python train.py --translate=0.06 --color_jitter=0.4 --cutout=0.25 --arch="convnext" --norm="layernorm" --depths=[3, 6, 6] --widths=[96, 192, 384] --beta1=0.9 --max_grad_norm=1.0 --batch_size=128
Rows from block 11 of a small self-supervised image encoder, named by matrix and row number. Rows with one number belong to one neuron. Each number is 128 + 32 x the weight over its row's rms, rounded and kept within 0 to 255. All counts start at 0. Numbers have three digits each.
After each neuron's rows are labels from the 100 images, of 14976, where the neuron reaches its highest value: "patch colour" is the nearest of a few named colours to the mean colour under the peak; "responds to" is what is common among them. Only what is clearly more common there than usual is listed. The data: photos with spoken descriptions (Open Images, Localized Narratives).
# fc1: MLP up (model.blocks.11.mlp.fc1.weight, 2304x384), inputs 256-383
# fc2: MLP down (model.blocks.11.mlp.fc2.weight, 384x2304, transposed), outputs 256-383

fc1.463:154159122199128120157086124183132114099134255173091145185142083103132165095094125193100163107105123127191144119065161130155063135156164136101101142187084157166080136116117104117073055082193107079167104163141132141089090178146121049140166129134059159114098135075100139129126101130141112159090134132156137098134061170132116165093161202112071119156113116121118107108156155154134123167101
fc2.463:109112120114174068178169144123176164133163100116120084160133095122076126172086153092155075114097101139122100126102118120177152173098094164151110178124141153156109085113112107144194152115109120155100070116103165083162086156112165219132208133090102140112106100141108157150145122129145110116128154126126127214148143088137127145096068117095113184149158158115108133117041129141105128084081
patch colour: black
responds to: text has "dark"

fc1.109:136124102123170174048142112143156159132143143151163107069169051075149148148091189149105163138094085099126116167145165105093151086108143134168187122173159089138198128122126145113184108168095166113127112137145143072109151176138175121120110126132141110145141089104167122173115100148176071136086115158147127150043135148099086145129138125095072088189053121189149149112136125167134147153124
fc2.109:133125184112145114137188162159150162090178167137144090174161168107074155095099066162138133094137084109144102137189130154131146135164120155133171101129098112163190128159156143144102152149118103134150151138170150098137118113151079137149117122165155120101149087094142115129154135117102126121161123127149150132175179156118179208158096221153133109086120125189112077085117140173176157140118
patch colour: blue; cyan
responds to: text has "sky"

fc1.282:112111116143137122152099107182113128096143080124068089119160117090156056085125093159031147170084118148123128150105188127159137092097115122168141091142173119150116117109139121118087078080154126085084081209132105121093150113158134106135122132127110162151148151139145158135071164079128106105137116169156125113145081073099140093131114136131152161090082113123145149120124051165121085200092
fc2.282:123103122118172165181114180134142160113130155121148115125125116115102098099019141127054006137126115149139096155166172100138138145135138141114079176150078136136166158140124178127133188206115147104116125098096152164129175155153151173081186133119050116115110092158121163063225108164152100096116144086152145168162126111121144117143091091123112157126173123164148114171113117150120139087108
patch colour: white
responds to: text has "trees"; text has "sky"; text has "grass"; text has "plants"

fc1.155:172135155124117144111115120093130145155102119158176162090118167151121141104121102144158105072066151135073149103127132135112069126128120230134164146177167071092135173188175106163176138133166175139108134154176093162124184158100140096125125146127132085114162091095138081160151131062079118098093152091171118108123200131124133100099158116105115145078104156128095127146135162145143081116190
fc2.155:099117191104155115170121138131189108110120148146135159063180124107095121152125095145174032142150094139092179109082171136069138105075158151133094065182138135118146083105073125140136090136158103143132111141163130128125097151139136064111138174123197115183164145084124155074186160146078126116180085104117128104106154112132144118094163086169132084127098124222109161073109132130101115131174
patch colour: cyan; blue
responds to: text has "sky"

fc1.66:144124152127142174093112110182142111157177176169049141181191120099165129092102126109129157092139111090109111074133145129181115098180154082104180162179145138113122106181127144126139076129103088136136139105174101109163113134094140101125153102175111139179075113109164096150161110099092135215088100120161152112117091092141164120105110165088112149091121130121109071160165146160142093151143
fc2.66:139087174145158096170151154161137173119092131141169091119206204158105191094120134087081060126176096115165067162102096188090161131085131115159108098139066140117158084131134138119131178114076114118118116149102124187126061118141150165116172106176089108143136076136157200092200145124118110151167099087182102140155146123145128188127115152187114164147100120213149157148144093121161096184134
patch colour: blue
responds to: text has "sky"; text has "buildings"

fc1.480:136129117120114132138092125139125130100163098128096107128195105127125106135139090200098142120143128153135136111146106138116161099135118188153065186193077101074100078151134146122135116149173102207146161156127098070065153166160158096172103109174106090101098081094105120154136120077124208145176152124151129120147118096194169140093185077113102140112067130142123155104130147145124122132156
fc2.480:147170138133118106155151146106163119151075094183136120095129171092162122077140160126116113138129132190106127111095104102132169061106099171113099101132080126120165148127155171054141079094127126116143100159127142166127112055139060057148126108183187145178154110142143110108137113133082106173178156127170129102114106123164149144173108163139137197110100124199107145121114069169154119152094
patch colour: cyan; blue
responds to: text has "sky"; text has "trees"; text has "buildings"

fc1.191:181152129181150185141124120151110167125186109138103064125141161108156142167149157127129163099093178102113121165117095166077128037061122115117183140141166161125098138136135163105111054106123103165144100105133095153128161131093074101140167112113156111158127174145156127133105164083082193143128160113116130071144121112121106118084166140128090151101098104083111143152118135086114131102100
fc2.191:083107128072081123144118127163147132112135170163134085118136073062147166124165175139142069092096129139142183156107139128086141103150218141039163139097126195185126156172109122104102160156179099099146146154127151174142143096118096061160150116136097149098118134146116105109073092117138122139140139152101152144123113116153126139128117085126147107146118169111122093128117163108072141123102
patch colour: white
responds to: text has "trees"; text has "sky"

fc1.358:216124152159133127124070136160093077114098171147142165142207150130102126052143111093100117135139159177110144156139146178141104126121137077174121138163134192101172146139189104142150047125113148124121086167103121147116115181125160092077133131095118157144084165083112103157141069124127129104164120141147104140083082172133080177133152131094104174149210119151090121111193104174224115141080
fc2.358:140122066204114128159118123116128156155110125133140121155162077173196098068037138127043193134137081127152113139146130082154115175143091060113102121086191169124156114088058098100116130128133115132131113066123081129051141133072150219105137124104092097117125175179139129129142086141159102075106109145118132109161123118202095134079076111147144126135107123065139117164131086150082158141111
patch colour: white; pink
responds to: text has "sky"; text has "trees"; text has "grass"; text has "plants"

fc1.479:152131122127105138155147162070143077105141141182128149150157159112192117157095111140120111110104121167124084131097156173137092129194141103115121115074131148089090161136099171157153123129168092072094110065151156120118126119140081075068150141137215112132105153128075114085169172125127164073135134111167120066143126114145144103158142086183111127161099106129097166114172136182181108144127
fc2.479:091087095169111159139150113149105135139156097116108136085153072106156127162057108167117218162089092114146154145137072096132132146155149097140171188093181116114131123080130144098148143142117127117207130089138077126073149110115131255130145141166146099105074152116122188119136137127137112094123142170122134074175170135148150119095103114133081123138154106064072150169104123130094162162185
patch colour: black
responds to: text has "sky"

fc1.379:145122137142139128168115139178155107169124144173115160132115116111144163157066119077163047117134121153138091111179150171114055066165122146145145172155143120143111122166119127150112136153141089144145114158145131170135120085101096092138125120206159122111134136118142114175177101145111129176139137086128112106075108110120158102076116154125138116132121148105127180164133168157160117175098
fc2.379:136084139164126062119097137147112170067132179133122161113066184115120132171124124079090108162154154091140125122133124100131092095180101103153106112133113103128149119092140052067122181078135161114166123120107159122167109087056115221182142150147157138170109161064144137090184082125167064138104130108164183162160126142125102114083115160123186136160122143142102119136108091118121124092143
patch colour: blue
responds to: text has "sky"

fc1.238:156106174181069119190077122165100116141170162160159118106116110118111198087100186156090136105160127127068148165115104195074092156136149134123078139134106146085106141119113136090150124145144131135184132156115066125137121128090076138151117118064125111187116128136135146122165158112098156154123147110142160147171122146137145124166166146107089177112077131102082143053091119123170181161152
fc2.238:142146171104113178158110118158137134114122115093137126126131131106098079081131123167152103085132181134082161108104076140090137082062158158147149176147100131135131110089149116124118155105184125051134175185159166137129088099137132053136130170127106066135196129046112102092098121101086179112173123084156235100138100111112146114182163116184127128121122161201141129160130176132135155164111
patch colour: cyan; white
responds to: text has "sky"

fc1.497:139168139169133117077121133162171113134101159124137089131210089088131117153084152093163080131120075128148108132079143146089101132110073054179130118142123130144151178123135135126167137123106178143168118126125086104087135134136149099155125121142159133109090129115141073107146115128141156089119136095169122116093126142144169082104201130160168158130099138164189119086120172145152090167161
fc2.497:109157079153158205128142102069070168126127112120121137087136092173107093150077151166085128103100133148121161148128103125125133128160069157118143169168154151154132128116134113150161142144141071113116090109124161083169183151127103172107130133131130146193108191141118123146114101113106209123111149103046090163035128095190150104132145137077149126096149196119147137121119121130130115124103
patch colour: pink
responds to: text has "sky"; text has "trees"; text has "grass"

fc1.764:122208112154115074161141093118127134150142087117096122137107207163120081125111070117163141102158107151075156182080151175162112044112170156091110130111149112166149108062130124109125078055095169092112119125182060112128107108120085156084135063130122166147134147093160195124141166139116140089168142163157067115096144137099130130120155089182114115156112135131127118098119113153133100155070
fc2.764:087092138151140190123073146127117171163099155110114083149092106073103114150156173121119114118077123136141124152145149121123163125146121131053081178136142106119229130120125135119121159230165143124145088124110122151092138151162151128072184133128096135149119173167120120132174086133087122091123138157166151112129148099083147159094120106126124130104171137113152122178092096095076076088111
patch colour: grey
responds to: text has "sky"; text has "trees"; text has "buildings"; text has "plants"

fc1.471:130112084095133133111146101052125161115086141090127122136094109166144126158117111198079138143102086107117092143126096098175126104176154117147138118138102129134179111103126170135118041096130122085177136085046166129130149140074090115144130149108102089080121149166111169155072147183085191121116126134068164121098205138079107154054160112148161080134112085190152083134127136108126170164094
fc2.471:075109106152147124088077129078125176122125121179147119129051095156121113092139128121096116136175104118149144157090118156122071097162165133086132135147195119131188072165097107134118118198107164152137082131192092134097136105112134132172133192096115113136069137175090120083135135131156121098166156113133151061097150142150122153114091109089131099140152138114146158131150110077069116145106
patch colour: brown
responds to: text has "sky"; text has "trees"

fc1.608:116102127155102194126096063173167168128145165209104141064120130092105130171132169107148087161107114131171176106145136180145136121111108085140143116094165176166106208142092141148195141157160149153183068127112153129144182152090140101158114165162162133094081137086153072145128113134189134113122127124142168176135116087090128175116177125147181072121099089111129084149094190103180124130109
fc2.608:106093157128126121132112077119123164185081125117133078151129166133095160161172142091166063063148175110098126125069129118059143140084169096140151075158083140106140137127146146108161119095131059099124089117107106095150115129152102098184122112155103138158103105053105093079103127067147175174222103114142181097075137141092134143120090144197114105161148138157112152169102117171098149133147
patch colour: cyan
responds to: text has "sky"; text has "trees"; text has "buildings"

fc1.404:162122169145066084096099136128106113135141130184097072143174104099154127085065116136121126148137134121114108105155152139162049111166135141098094124154091196111076122147128119145130112137097088215162181160120153109135153180126104069097134164181152121162115115155090119044095133085133097146124117133123163085137105102054125122130133147105127132111180123149206130156116144098127131135145
fc2.404:111177193143110107123170142108118117117132129115155130111106138108110144077110157122101095113163122173132080134080079118174053122088139097112117127093118064155173103163171110096182191114117128110154144117142093138196110144140138085105161137120122140171085139070091193045142096089123069131204025116135125100146065099150065194080165136101154150135156148142141193112100127151150091164135
patch colour: blue
responds to: text has "sky"

fc1.326:077167138165171155119134165097194150139154175181106113130152101112144085144105132111106114128108059145109206088187168161102109165185113171181159076161173077120062103094133168166126113107105188180152114181142122091124134094093106134149123133154104139167091116081129125113119119150093124153112056151169147139117086127125140153081189146110134101149089154106091112128104149124189096158111
fc2.326:151093160147158134141101167116098140100110157107133087144167155170141166129183083132113172130086190133109139127162020134122121138081180096165128193159143118154137083103140183117142184120152121132128088157148136148119125128163119077112124116170157123176133081082129138039190169107149127205154117126104170150131122131120128111161138139188173140108125104169140173144142154147092051192132
patch colour: blue
responds to: text has "sky"; text has "trees"; text has "buildings"

fc1.323:105179148178117115141143228177137121135177191170114108100103133117151086134128079070087169143121135139093170096159172178173115141212121119124110143198121102150114186051108128173137107156131086170158115155090153125153139171085140140090187115108110126159171165109121105077119150099148169089092153085192157150133076094089074153162149142124124160153166119095141118118169122174121131155140
fc2.323:155136164115143132116161139118152128140180147133091138214193150109068149138112107130180106092089115165171101154094075078115189158084122090114112110156100144138140079095125154178169137143172070123135082133081145141114182137149176139106154115111103179150112124110125122088183108156075097132081143092149158176123137106133193142109134140156089186139126140150145181145087103142107181110134
patch colour: white
responds to: text has "sky"

fc1.239:144141106068098153137056170173091088181100105135131131114189113108155140133092107178087152102131098087106131197082133138109156116105120070180098158130190136131129120133188141141100083128161089138081077153175127073120104145090116099129118166127115149134051113082136106077075091136125132122136147152183133110064102126182157141131167195082107132116125157142171131151068080155128093150131
fc2.239:134069139163185103206152147156157183101109158140153182093149113160166125095138105106055133096132138193108082104121146136191167115062143103205085084106082113127155091116206135113114155132109119119148096158147147149135151160174097164109136103180107128109054150101135117127176142111098085127147105126147135113112103109102153149146123149203104158158110133129123127148118156146115152110118
patch colour: blue
responds to: text has "sky"

fc1.445:082089128181095184128088109148084162112115105149059054110206157101113209112095172152116135138150111081136141141129090165130099070140151177060166144126086120135152204129133079090153139156130110113107094126114085106143154113151114107104139089124045127140103119134177186164172080087116102121145146144182131175101197163134102160100175125125096145071087106093127128114108158110171129140124
fc2.445:134085169141137115163146150106110128175149090184116118142113168054120181132132171138190087143141154120079176137097100154088085106120136079138162134139168104093150065175135138139114125110116162124144180180132161174163042071143141060164122082110178142103181148062147108088112135161103131130108086125162120153105159104155120105155113119118138095140144138137161095199131163123130088093130
patch colour: blue; black
responds to: text has "sky"; text has "buildings"

fc1.186:113120136161111127117090112103120131144164104080067048150109162129111149190098185167117137134177102134201171095153167151123069168156089155125114127116205105150162120146143138191096137165153036170134144129106145134123145094071106098167201215079136181140129129156155143145083093127096105175093185074136102125121147146171120085117114083117138095131048162135185115152075104181109158126118
fc2.186:158164140129072152113170118192184076091095143095103099143161106133161136091103130105093145118118111076113137143168131098075088098131134127107119119134092156129108085172181128074122109097147117089125151147106137174137110117095161156120139160174100151106089069084109070108162122084127158122117152088096122126118148031125137119132070164092096088109123061074105092071094143164133112126160
patch colour: black
responds to: text has "black"

fc1.20:134118103129117141168074069113074098122115071173088100121237147128095178101130176135159178154168156095110137115153131161044124056093116113153092088103169136110136158151136090096161132070120107170157149169165088111102181108119100122139194150161104067095124148117158095133163104094194142122105135141116134150123169157144125128121156162111122140109091097135080142115123183156161095104137
fc2.20:097049139088102163109119111179124111150123145136123070097134106108134155137158129155188088109106162161108174089125095154105118146066132069133146147145109072155092121113127135124097081192109121063062154145115136112179086124146110099126118107201144151166161109098160188128178163147116112164154138150137212074109155123135093161132086169094149175143138154126166141175127140131145152140148
patch colour: black; blue
responds to: text has "sky"; text has "buildings"

fc1.485:171124123116103172100122100098118114162152164160098071134182076095143122095149168143116114125107121154134122102116113156109091097118129170099089124082149196089125204123162125121165146135088142130140122152106138092126153139092137138127175184120117085151173133123145076198147110110137149135160110120140143171126129075151126140120145091104073155062019147091116101175067143074166157141113
fc2.485:096121122083137116145145162159078097100136117176114099138131166081123168124139080130183088134149181130144143121134140134066149071094238126110171101132145107108141166147152148073150118114148145127101095102118147150162115092160112083125182142153139128111139121101143124086166098096124159119166131190173142162128155110143154119133058152077153120137085131137148102136122122133142133119152
patch colour: cyan
responds to: text has "sky"; text has "trees"; text has "buildings"

fc1.44:128147121152149178147154204135148163088114050151137149099170130142165168124142129097087113136169049143146157125017097164119118114155156155203139105141174125100130163091114161083078097170111131124111076118166090040150143131162124156118147157094146163142135116116111159114104162059142137118152140123102121142164145154092112126117145131084111116143092156179108174100140177162143168130097
fc2.44:107074114078145116116154123161184130069144133205154133129140150120094131140154136127118076113173192129198079104168136132158165138096117083195129116132115139131156153140182101156079163144089140135098149111140135153162108153129110055119154107137147116103163111109155140088166104125036124145154128095142201159072171119204145144131117181108104147084114093159155199141130157166092124146149
patch colour: white
responds to: text has "sky"; text has "trees"; text has "plants"

fc1.17:108106193102145124185117158106136121144147169155136104168143094160114089136102158127119071139105140145166144127109126162126082096079149140118130150084148101106118090150128099140180108090200109183148103139135061144125186113107140125167126136150117097097150123063130083191110126087054074128142097065178168156102110160133110118109087127120084174121128115086101139130138113140102095107135
fc2.17:056150119122153145141085121153145129136128120108114101083121128095090078146143148127191130123192163167147193128095131131067119076113127170165105152129115135105170111112112137073148136153125114122182164114137111098156091171205105045142171142163162148106172136065131172101151112063145122098175092170138140131081146147171128112163162098148150098133124142162117127144116157133120085128134
patch colour: cyan
responds to: text has "sky"; text has "trees"; text has "buildings"

fc1.540:130149094113134171177105153139142155149143115140123067183182154138110135137080109106127058167096160123065091106178162146110145144176107136144078157099123142104164131102175095082150113142141131155128137118139140127142154124092115159116073145115081074106167181139145100162075153141180077107070152158102080126113103153083086197109174151067103086135107132144171178116099080126177164093097
fc2.540:102085155140103127135089131125154104141112118086119150128155137082138156107128122188118059135149171158123174153136124163160154189102124152091120151091101114147115182171126115100146189133131111173126191127106171118157159134145138053099110208128181149123175161066160103133122116142102140162107125089185099191121054098150143148096085092138155113148137179134164151180121171159141126103147
patch colour: black
responds to: text has "sky"; text has "water"

fc1.459:151088118109115201153120113098113164116088094186122124106187166123179144168121159196134077144120168152087137136153106142116143042164120128153121106153175124087107173140134153146094154157182156081180147126164102161166142140104158119089149134083088107101149105123135096137106125091154133154149135138173122114140129147148130160117175137046074164130123161111096111149117173108131129098113
fc2.459:094103204099079127137127136168125145125098135201124073117141179109104117125164139156189121110156191172104149120121154160091123103066110115131127156147110152121105155116189144163160079081115138134138099211138127169125106103132079104154131138156150149126186108087151046161152105140095135101128120143121142128124160102068167059102095131171128152072124115185176159181131102165087099146115
patch colour: blue
responds to: text has "sky"; text has "buildings"

fc1.682:101177104120159168129122143121091105186099144105127082082198074115123217118086081159128143123110074080119174132085165175165143103183097115143062124186102117091077143152120099182153119145178091108176105134173142133101115108086125087164173167130110135179089100104104150111083052093133086158178125137177127127084104113113170108127168158119104136075094083107123118088140100125129135152116
fc2.682:084128147169112098185203161142144145089161162199128078136159165127109153134124068104095113082097202110138060103123086123164154169076131155191152133145098115151166104070138130149114067117142093124123171143145142139142040136133183051155120101160114112099173101059148118137125150116128086156104088133138129142162126138178137126135140122199134132183143150166173186168135148140130122172109
patch colour: blue
responds to: text has "sky"

fc1.214:152109138092092146126099192123152139149105101116154079147177129072150161184162129135115121148131122101157127109115154205123131083125080113163111102137176158108154173177183063117092128197161154116166204182137112152096137178115138132150143178096170125119131184122151123109124126124117130127087099123143162174161171132163164174087155135083072186109049150086123176134129131115196144049169
fc2.214:144089196070165127145129101137149100064151118150143079136151114074110098087168135112140090136180157103116162081117080186069105073141140121179168066122092102080129102134109115108182123090131126120131118154117121087210069109096120031174147135123156086093156107113139102115154168129079154148121151103141099119096131134121148099106117111114119104130105136160107132121092145136168114146083
patch colour: blue
responds to: text has "sky"; text has "buildings"

fc1.557:151129196138133088091138121170173111153103079095113086121160102132158147144107090106117118130115091099147157162135100167112112147097094122070136074082142168128160174123117109123165120185101154107127098134175095084134107118126075106096110096149170158153131146133128086102124070096114176118116097113096065124131077116130114156157146193153124126119056146125106192129159134117109158079181
fc2.557:127161114092169109124128091140124079124144113133154098137129129107106156098155092090143155064161142115132136140108144140105108081112080160160104100176147143133175131159130093105073099115092167159119152159116119079145151103157095069143105121186100212145193128109099173157093103094053189151156129124123081117198130176088139089106123119158083145126108141097099141060099101174170122159102
patch colour: pink
responds to: text has "color"; text has "white"

fc1.32:102163144100147090145126075153201155087145146168135123088105117103147137169119193126130194198154106138114135134074158127192145109136135091121142193122109106123090116138136145118111134106152128136126050127162129149156170123134130059129184101150118128108092166122158135153092110122128149137143126129175106153135110132103038086192122129083115141194083119187102097141161146123180228167110
fc2.32:172201076125136145084124178115140078118159119097133112108149137174101175113099119158123150173142062096124134155169132146125162122119124140140141139012108119178122199125083122137191107107130131119094103067134134113099172097142094210087116137076140147127066128088155129082122166153158106136185121137107119197166140099089137097091160146149132106100162138125166148114141156165100083180090
patch colour: black
responds to: text has "dark"

fc1.139:132166086095145136141096189208167135155163200129097086124141118096141118062103109138094165164110163150130087102148130118124118111128100111149132043115157155195115121105170089151126063167155117162177126133161144140101175132229069090121105128139117125096136144092132123145119204127108103103090173138145110107090058158134101048105172122143108112132136109141180130121141162154175125138077
fc2.139:108172094136143083157192111083112130096086154110166158098110113158119132115071162097121100138075113149152146113151209093114113115179117075154122133080086058115104153120112102089126137098127190169082157108063121093089170106191099169149136109157100109207131138102085089162100126112119136133088103158126156190157147063090164155153176119144037125147116126078123115148107130095094141149155
patch colour: white; pink
responds to: text has "sky"; text has "trees"; text has "grass"; text has "plants"

fc1.669:130107103085096129170130155171143161124159115139103169171149161090138152099086144128107065155135143150118118145127167145117095149105090142092108141123138143100154183060191114119156102105121137145205171125103111110133167166090093060093107092125102099147102148131189104147166163124129151109172160126185166106068126106124096113141144201107096162084064138179108116142141120146169216184101
fc2.669:143174075146129139121106117130137112180171089141138145184118165133188142086014160119113115155138053124076164140174150122148137115173123097175119092098125089124169144113159039144170118054088099107101109131140159154064097132143187202118162131170153130131069149097114166127130190143174133069084173209077058132160139128176170145121119193134095100144143125101124140113077076150125154141103
patch colour: pink
responds to: text has "sky"; text has "grass"