config.toml
arch = "convnext"
model = "self-supervised image encoder"
dataset = "photos with spoken descriptions (Open Images, Localized Narratives)"
train_examples = 203450
image_size = 32
crop_scale_min = 0.3
horizontal_flip = true
translate = 0.06
rotation_deg = 5
color_jitter = 0.4
cutout = 0.25
method = "moco_v3"
isotropic = false
norm = "layernorm"
activation = "gelu"
mlp_ratio = 6
inner_norm = false
patch_size = [2, 2]
depths = [3, 6, 6]
widths = [96, 192, 384]
kernel_size = 3
projector_hidden = 1024
projector_out = 128
projector_hidden_layers = 1
temperature = 0.2
target_momentum = 0.996
init = "trunc_normal_002"
residual_init = "none"
optimizer = "adamw"
lr = 0.00059
beta1 = 0.9
beta2 = 0.98
eps = 1e-10
grad_clip = 1.0
steps = 3200
batch_size = 128
epochs = 2.0
lr_schedule = "linear"
final_lr_fraction = 0.1
warmup_steps = 160
weight_decay = 0.2
Rows from block 6 of a small self-supervised image encoder, named by matrix and row number. Rows with one number belong to one neuron. Each number is 128 + 32 x the weight over its row's rms, rounded and kept within 0 to 255. All counts start at 0. Numbers have three digits each.
After each neuron's rows are labels from the 100 images, of 14976, where the neuron reaches its highest value: "top examples" is what is common among them. Only what is clearly more common there than usual is listed. The data: photos with spoken descriptions (Open Images, Localized Narratives). In brackets: how many of the 100, against the usual share in percent.
# fc1: MLP up (model.blocks.6.mlp.fc1.weight, 1152x192), inputs 96-191
# fc2: MLP down (model.blocks.6.mlp.fc2.weight, 192x1152, transposed), outputs 96-191

fc1.312:150098157100167201121105081240178112081081094128131116102112095144201161161204133105153115185153125124138129132125096078142108136109119118082092141132152135140096094159186195101131152138136156109113185149116162110162119162107112139167140160144141104113125103105134164130150133158147155134
fc2.312:148110140152135076150064097129131199114210149100106095140153111131151171130185078103145157113069076195181118156126110117129124133096110078123136137077123108083127159130142107215169151148171149087103188097106103117135158163098102098119085151098114162126108124183141134103136098168114111102
top examples: text has "sky" (57 vs 24.9)

fc1.674:139078139130140122143077102135136166128033103084168104128128109129141145155171193052140070115137166103123127144117117070103117180099103154096142113144147168136143119183189198126143112093148158149086121170109112168157139169099158123142169152151144133124056040126104107172100125120112130092
fc2.674:098061123125112158181151155099150144108182113132114152130165088153098138172105098095181159136172140121189127120162134187160073170088130099131201104131113135148113126139104146124135102129145102101110157125096106181125218103193148014112104136102162135146134186151097163114107171206157153149
top examples: text has "buildings" (28 vs 11)

fc1.54:105113158107135141142094123086112137162169071125074083105077103125149147131158101178117154121124137087135129095154134114124103120094129133149183203077194171108133114083157169134113171158182084098130095191130168152105131112154136165179093105165145167174124157165140101165113106140120111192
fc2.54:151111124128096099100177150134128139159123120170174161167187136166122153122125141114107146176110123165132165072175129195195074154146155106135147086088108181171117121095133126141102128177112127039138141175149113151173151149129110067154064164178156097118067146092086116094123134112108142116
top examples: text has "white" (28 vs 11.7)

fc1.71:141109073156170135157101200087124172146098091182124103125112102138071095103100153136144157121120077147127087130125157120191143125095154134075129127060153154126089135084147106080061197120130170126051180147144116135186168093135181114119098140098141173144135109112109101134139091052152096200
fc2.71:094095143098126109152105212077163129153126157139071109103151133090124126180071139164133107129083158091104112170137146125108159104139140080176133154117111098104136107073120183182086150159125093149123131097120151115115080143108161096098128112189121164118137118109180101137192182140098181108
top examples: text has "wall" (42 vs 20.1)

fc1.124:139076137121097199109029142042149173087146084080135108138134163149094083098163183163116154097100133064086049127126119119097120149116132122126171149173131126124139119158121163149137100152111099105107129186158122101145101138140125203093155143101168117142106155158125067085127156135191116144
fc2.124:129215066171098161105128050162149094094154176128146184111138086086107164115128118195112082169089108099078105060083112126145145148092179181134142157120137150176143089089124102082154120171154155098151110114134164135159155100102126032131163127124107100101094158069100122105171147122137115131
top examples: text has "white" (29 vs 11.7)

fc1.344:157098156159147118151101147139065133134144088136140146140127109062121138137127138118178115164126113123133172117126109102154099065137170170108107102142182149120198188131175115107147129122091171111097121124073060131147137118138124181124112181108123151131107152186105184130110179170085119095
fc2.344:119124095140117151137103120116171114154057127103129115102103137148156173087096143067197064047144088142172132123127114120170119054121123183108140090131102106131151102105076149124088144111126136102134067083154140149185096128187100053085148139067103121094163147096110118126215145156075184097
top examples: text has "grass" (27 vs 10)

fc1.39:094088154110113171155084122125161155130142121075111140126067109130138111153140117123119137110073119127139138133177183170079059139076111156160173139161157154121090154126129092143110125106225081105063143156162124127063090154185127178155153069101107141187202157116129106132124145165122106102
fc2.39:089155096094140138114148159096127154125109082162133155177150066077075113124132161130129109132171047177099138114144126140143090162124085114182118152132077103158109117129140109127130151131106138092159147159119120199142094112155097023111161111148160109116130156139066169099162108150067163164
top examples: text has "sky" (50 vs 24.9)

fc1.97:090087077098145116112148140170157095100132120137115106149103170167191129234119089110133170127152119148115199104166156125129154149130170118118116175133205100019148169139144150116113122137136172092157111122115146138119112127121159127110061148065126174125181122110134075124132106193108116084
fc2.97:108126168094118217135129176118137160200108127203114102146154086079142159138127197115109111110194149094139173114066097162162082085134100123161174081151129096206104094125046138106143193126121099101163151164134120174183143146138124112101125145140146116122086148120125173110094110124077108144
top examples: text has "trees" (65 vs 27.8); text has "sky" (60 vs 24.9); text has "grass" (26 vs 10)

fc1.327:156062060142185146125120130156156093124098103130129154144131121133171150140171171129060137153185164158117123129105082104169150160105131151067123124111148115111113157183190164159085156151150168083124087145118139136108116143099141138173186096105195141177089116134076146186122101144141096126
fc2.327:156105071123069135088222124137150084111176145094173132144132121163107092151120149087135153105129153148168144093123137172153116135126097123116190123130145123138145137090082120134158161125064153088101189150224140197123143101185083028122134158122186155137134148163137127093161088069097135127
top examples: text has "trees" (58 vs 27.8); text has "sky" (53 vs 24.9)

fc1.229:099099113094107100105142135199094102092102116086121159158104132132135121162101164124132123137124146190156116139113145139170125140101108109147094085141103097108142133118156136141145141110117142117186144118087118127208113155098099137115074179130119103054089101129121238097143067133139131126
fc2.229:148123080137121174077127152116079156076095165163162128175126045104113137061114095097122132122083144165166183148077082094152092122127103074123116137096092149194106147101101096148056135175075101124164154151089115113075092099140116100118115109131150176125147101139091140131164064158131096125
top examples: text has "trees" (56 vs 27.8)

fc1.43:139095159094127111121124101213145085114156107139108140168171166098108100091165108112141065152128121100165190133156127156115130064118121095148098176078116135166112135158150102158150099087120146161198147170107186128192125172146072116156183077153165117088115104094118171138201077115105135120
fc2.43:133156084128128094080145156141080179115127099103093162133195135142098091177138133144136097108155102137120074208160158117106136111123138135175108145118117097123145146128116079142198179175185139105169116099146122126087129131120138214132136162101138181061163151188130086163172081192131120126
top examples: text has "black" (26 vs 9.4)

fc1.92:125134098105133130204111151165130127098083133110122153183117160146151115149137120135145195161122204148091110138140088121152118088113120147108141099139110116114149182137197171057049159078148130129077136096174161144137074135157101125098142169092090138090131116126167126113145173133102106142
fc2.92:166120180157129187186102123149058162127059098169129111168106067161077077204125182129164122125155144126140159142162133153122130123109182127073112123134099161126113138133142109183109092113131068107169203187131166114122144101138171111138158141099131129118099155154176119116119105100109184130
top examples: text has "sky" (66 vs 24.9); text has "trees" (66 vs 27.8); text has "grass" (26 vs 10)

fc1.690:086066132087175098144122159149163144079133100148111144187078117170147146170122181160090174153167107169113135140104185167140175142108159074162123153137178158073082115175127127114088180118162150107061139125152137138173161147139113149119141136161195141153116184174174120107153150113144088144
fc2.690:054085171175130122101084134128148136154083182116151056122131150131147128181065196159080104170108178114105155126113111127191040073128166138175139073117113153183148117113095105069116098192103134080120130087133150109180127148114111088102125160172176116149113139105087123132083171103071168093
top examples: text has "trees" (60 vs 27.8); text has "sky" (57 vs 24.9); text has "grass" (28 vs 10)

fc1.175:191113125136089126153092123182096099124160104142099121109152120149118137175197132123157084138151127096133164111092106124145154113129138141080188141110110042121109073177140156146150173096133141105160138120091146139145088114089136152138140150081132109125083146162106186167167154149145036108
fc2.175:141107108145091190098155151137145148160124138133179197155156122140086132159148144137176098154128113087162162149147099175088120166113096164127111103177188072160119132117094097144116213156127113059136143106152164125177172073122132053089102162110152124105117129072148171072159146160158070084
top examples: text has "sky" (66 vs 24.9); text has "trees" (64 vs 27.8); text has "grass" (28 vs 10)

fc1.72:196158073134087147160094106123132158139119159149144171123127165102130118118218134080051146197147198127080168187155112129088132097123126125123126125120058124069133140152143145158093152151137159136109124116113173118124116155099089194085149165134113127160106125169114094114119123123111092106
fc2.72:128136103157169139128157166072157121108171181156161117111150123137097076164107120129169133095160174136104098143125145167105120121078108146125182092139135076092098108066096162162123106160099100125119183147157132119164140143189171010128155116114103150144141156151101148132102164073109222101
top examples: text has "trees" (62 vs 27.8); text has "sky" (55 vs 24.9)

fc1.3:152142136142169158117120118123149122113141121136172140187135161114152049111180116176115117116174128083133086144138170101107111142095197128080138120179112106144065131121119116123088103068124142161045091137115106104077097130167110184122159128170167148160153117124066079162140104117135138129
fc2.3:132114144134129119091107143152098146165114128144119146134092092085127104118070172135138102150114123132066143118148094133099094150146111102106149138100089197168098111135159118122090101156046120086192134180132101191154130113128067037136122129175106154107128164163085117106161180068103079165
top examples: text has "table" (30 vs 13.1)

fc1.678:083151114136108150061134187112160079082151089114151113116129123085077171125088128097182147165079135174101138131127138133132160143178109094162136117118140127106144160113154084148121185069215119144097122102152163090122099129117130168135118129105147118116091084140079131124079121157125077080
fc2.678:111087077154151111130157128135146120154116141145153168197177110153086152123121106162203130161128114097111111130138096146097118115154124054135136167096123136074116154068112160122141161097101130150078130090129155107140090076097180057138145114150146095117117126180092152040049077085083193126
top examples: text has "blue" (27 vs 4.8)

fc1.248:109126148138118116142138087104118105141147098103093125131107162128151145109139157186167127143131108105121125108137154135105109151138198086166162136155143163090175149147129203090111135148115069151093166150090121092122108174138122200121138089142166172166140168153152120087127075129134086159
fc2.248:137148098158090070134126113126154060100126141182136110141134123108125139139114153120127073079088034121119135165193109134136141156100118203127162116110042230129179102109132176106106149173078129131079111136175123175121115127109066026131100097166114111136077158114067136072145157058128106165
top examples: text has "white" (32 vs 11.7)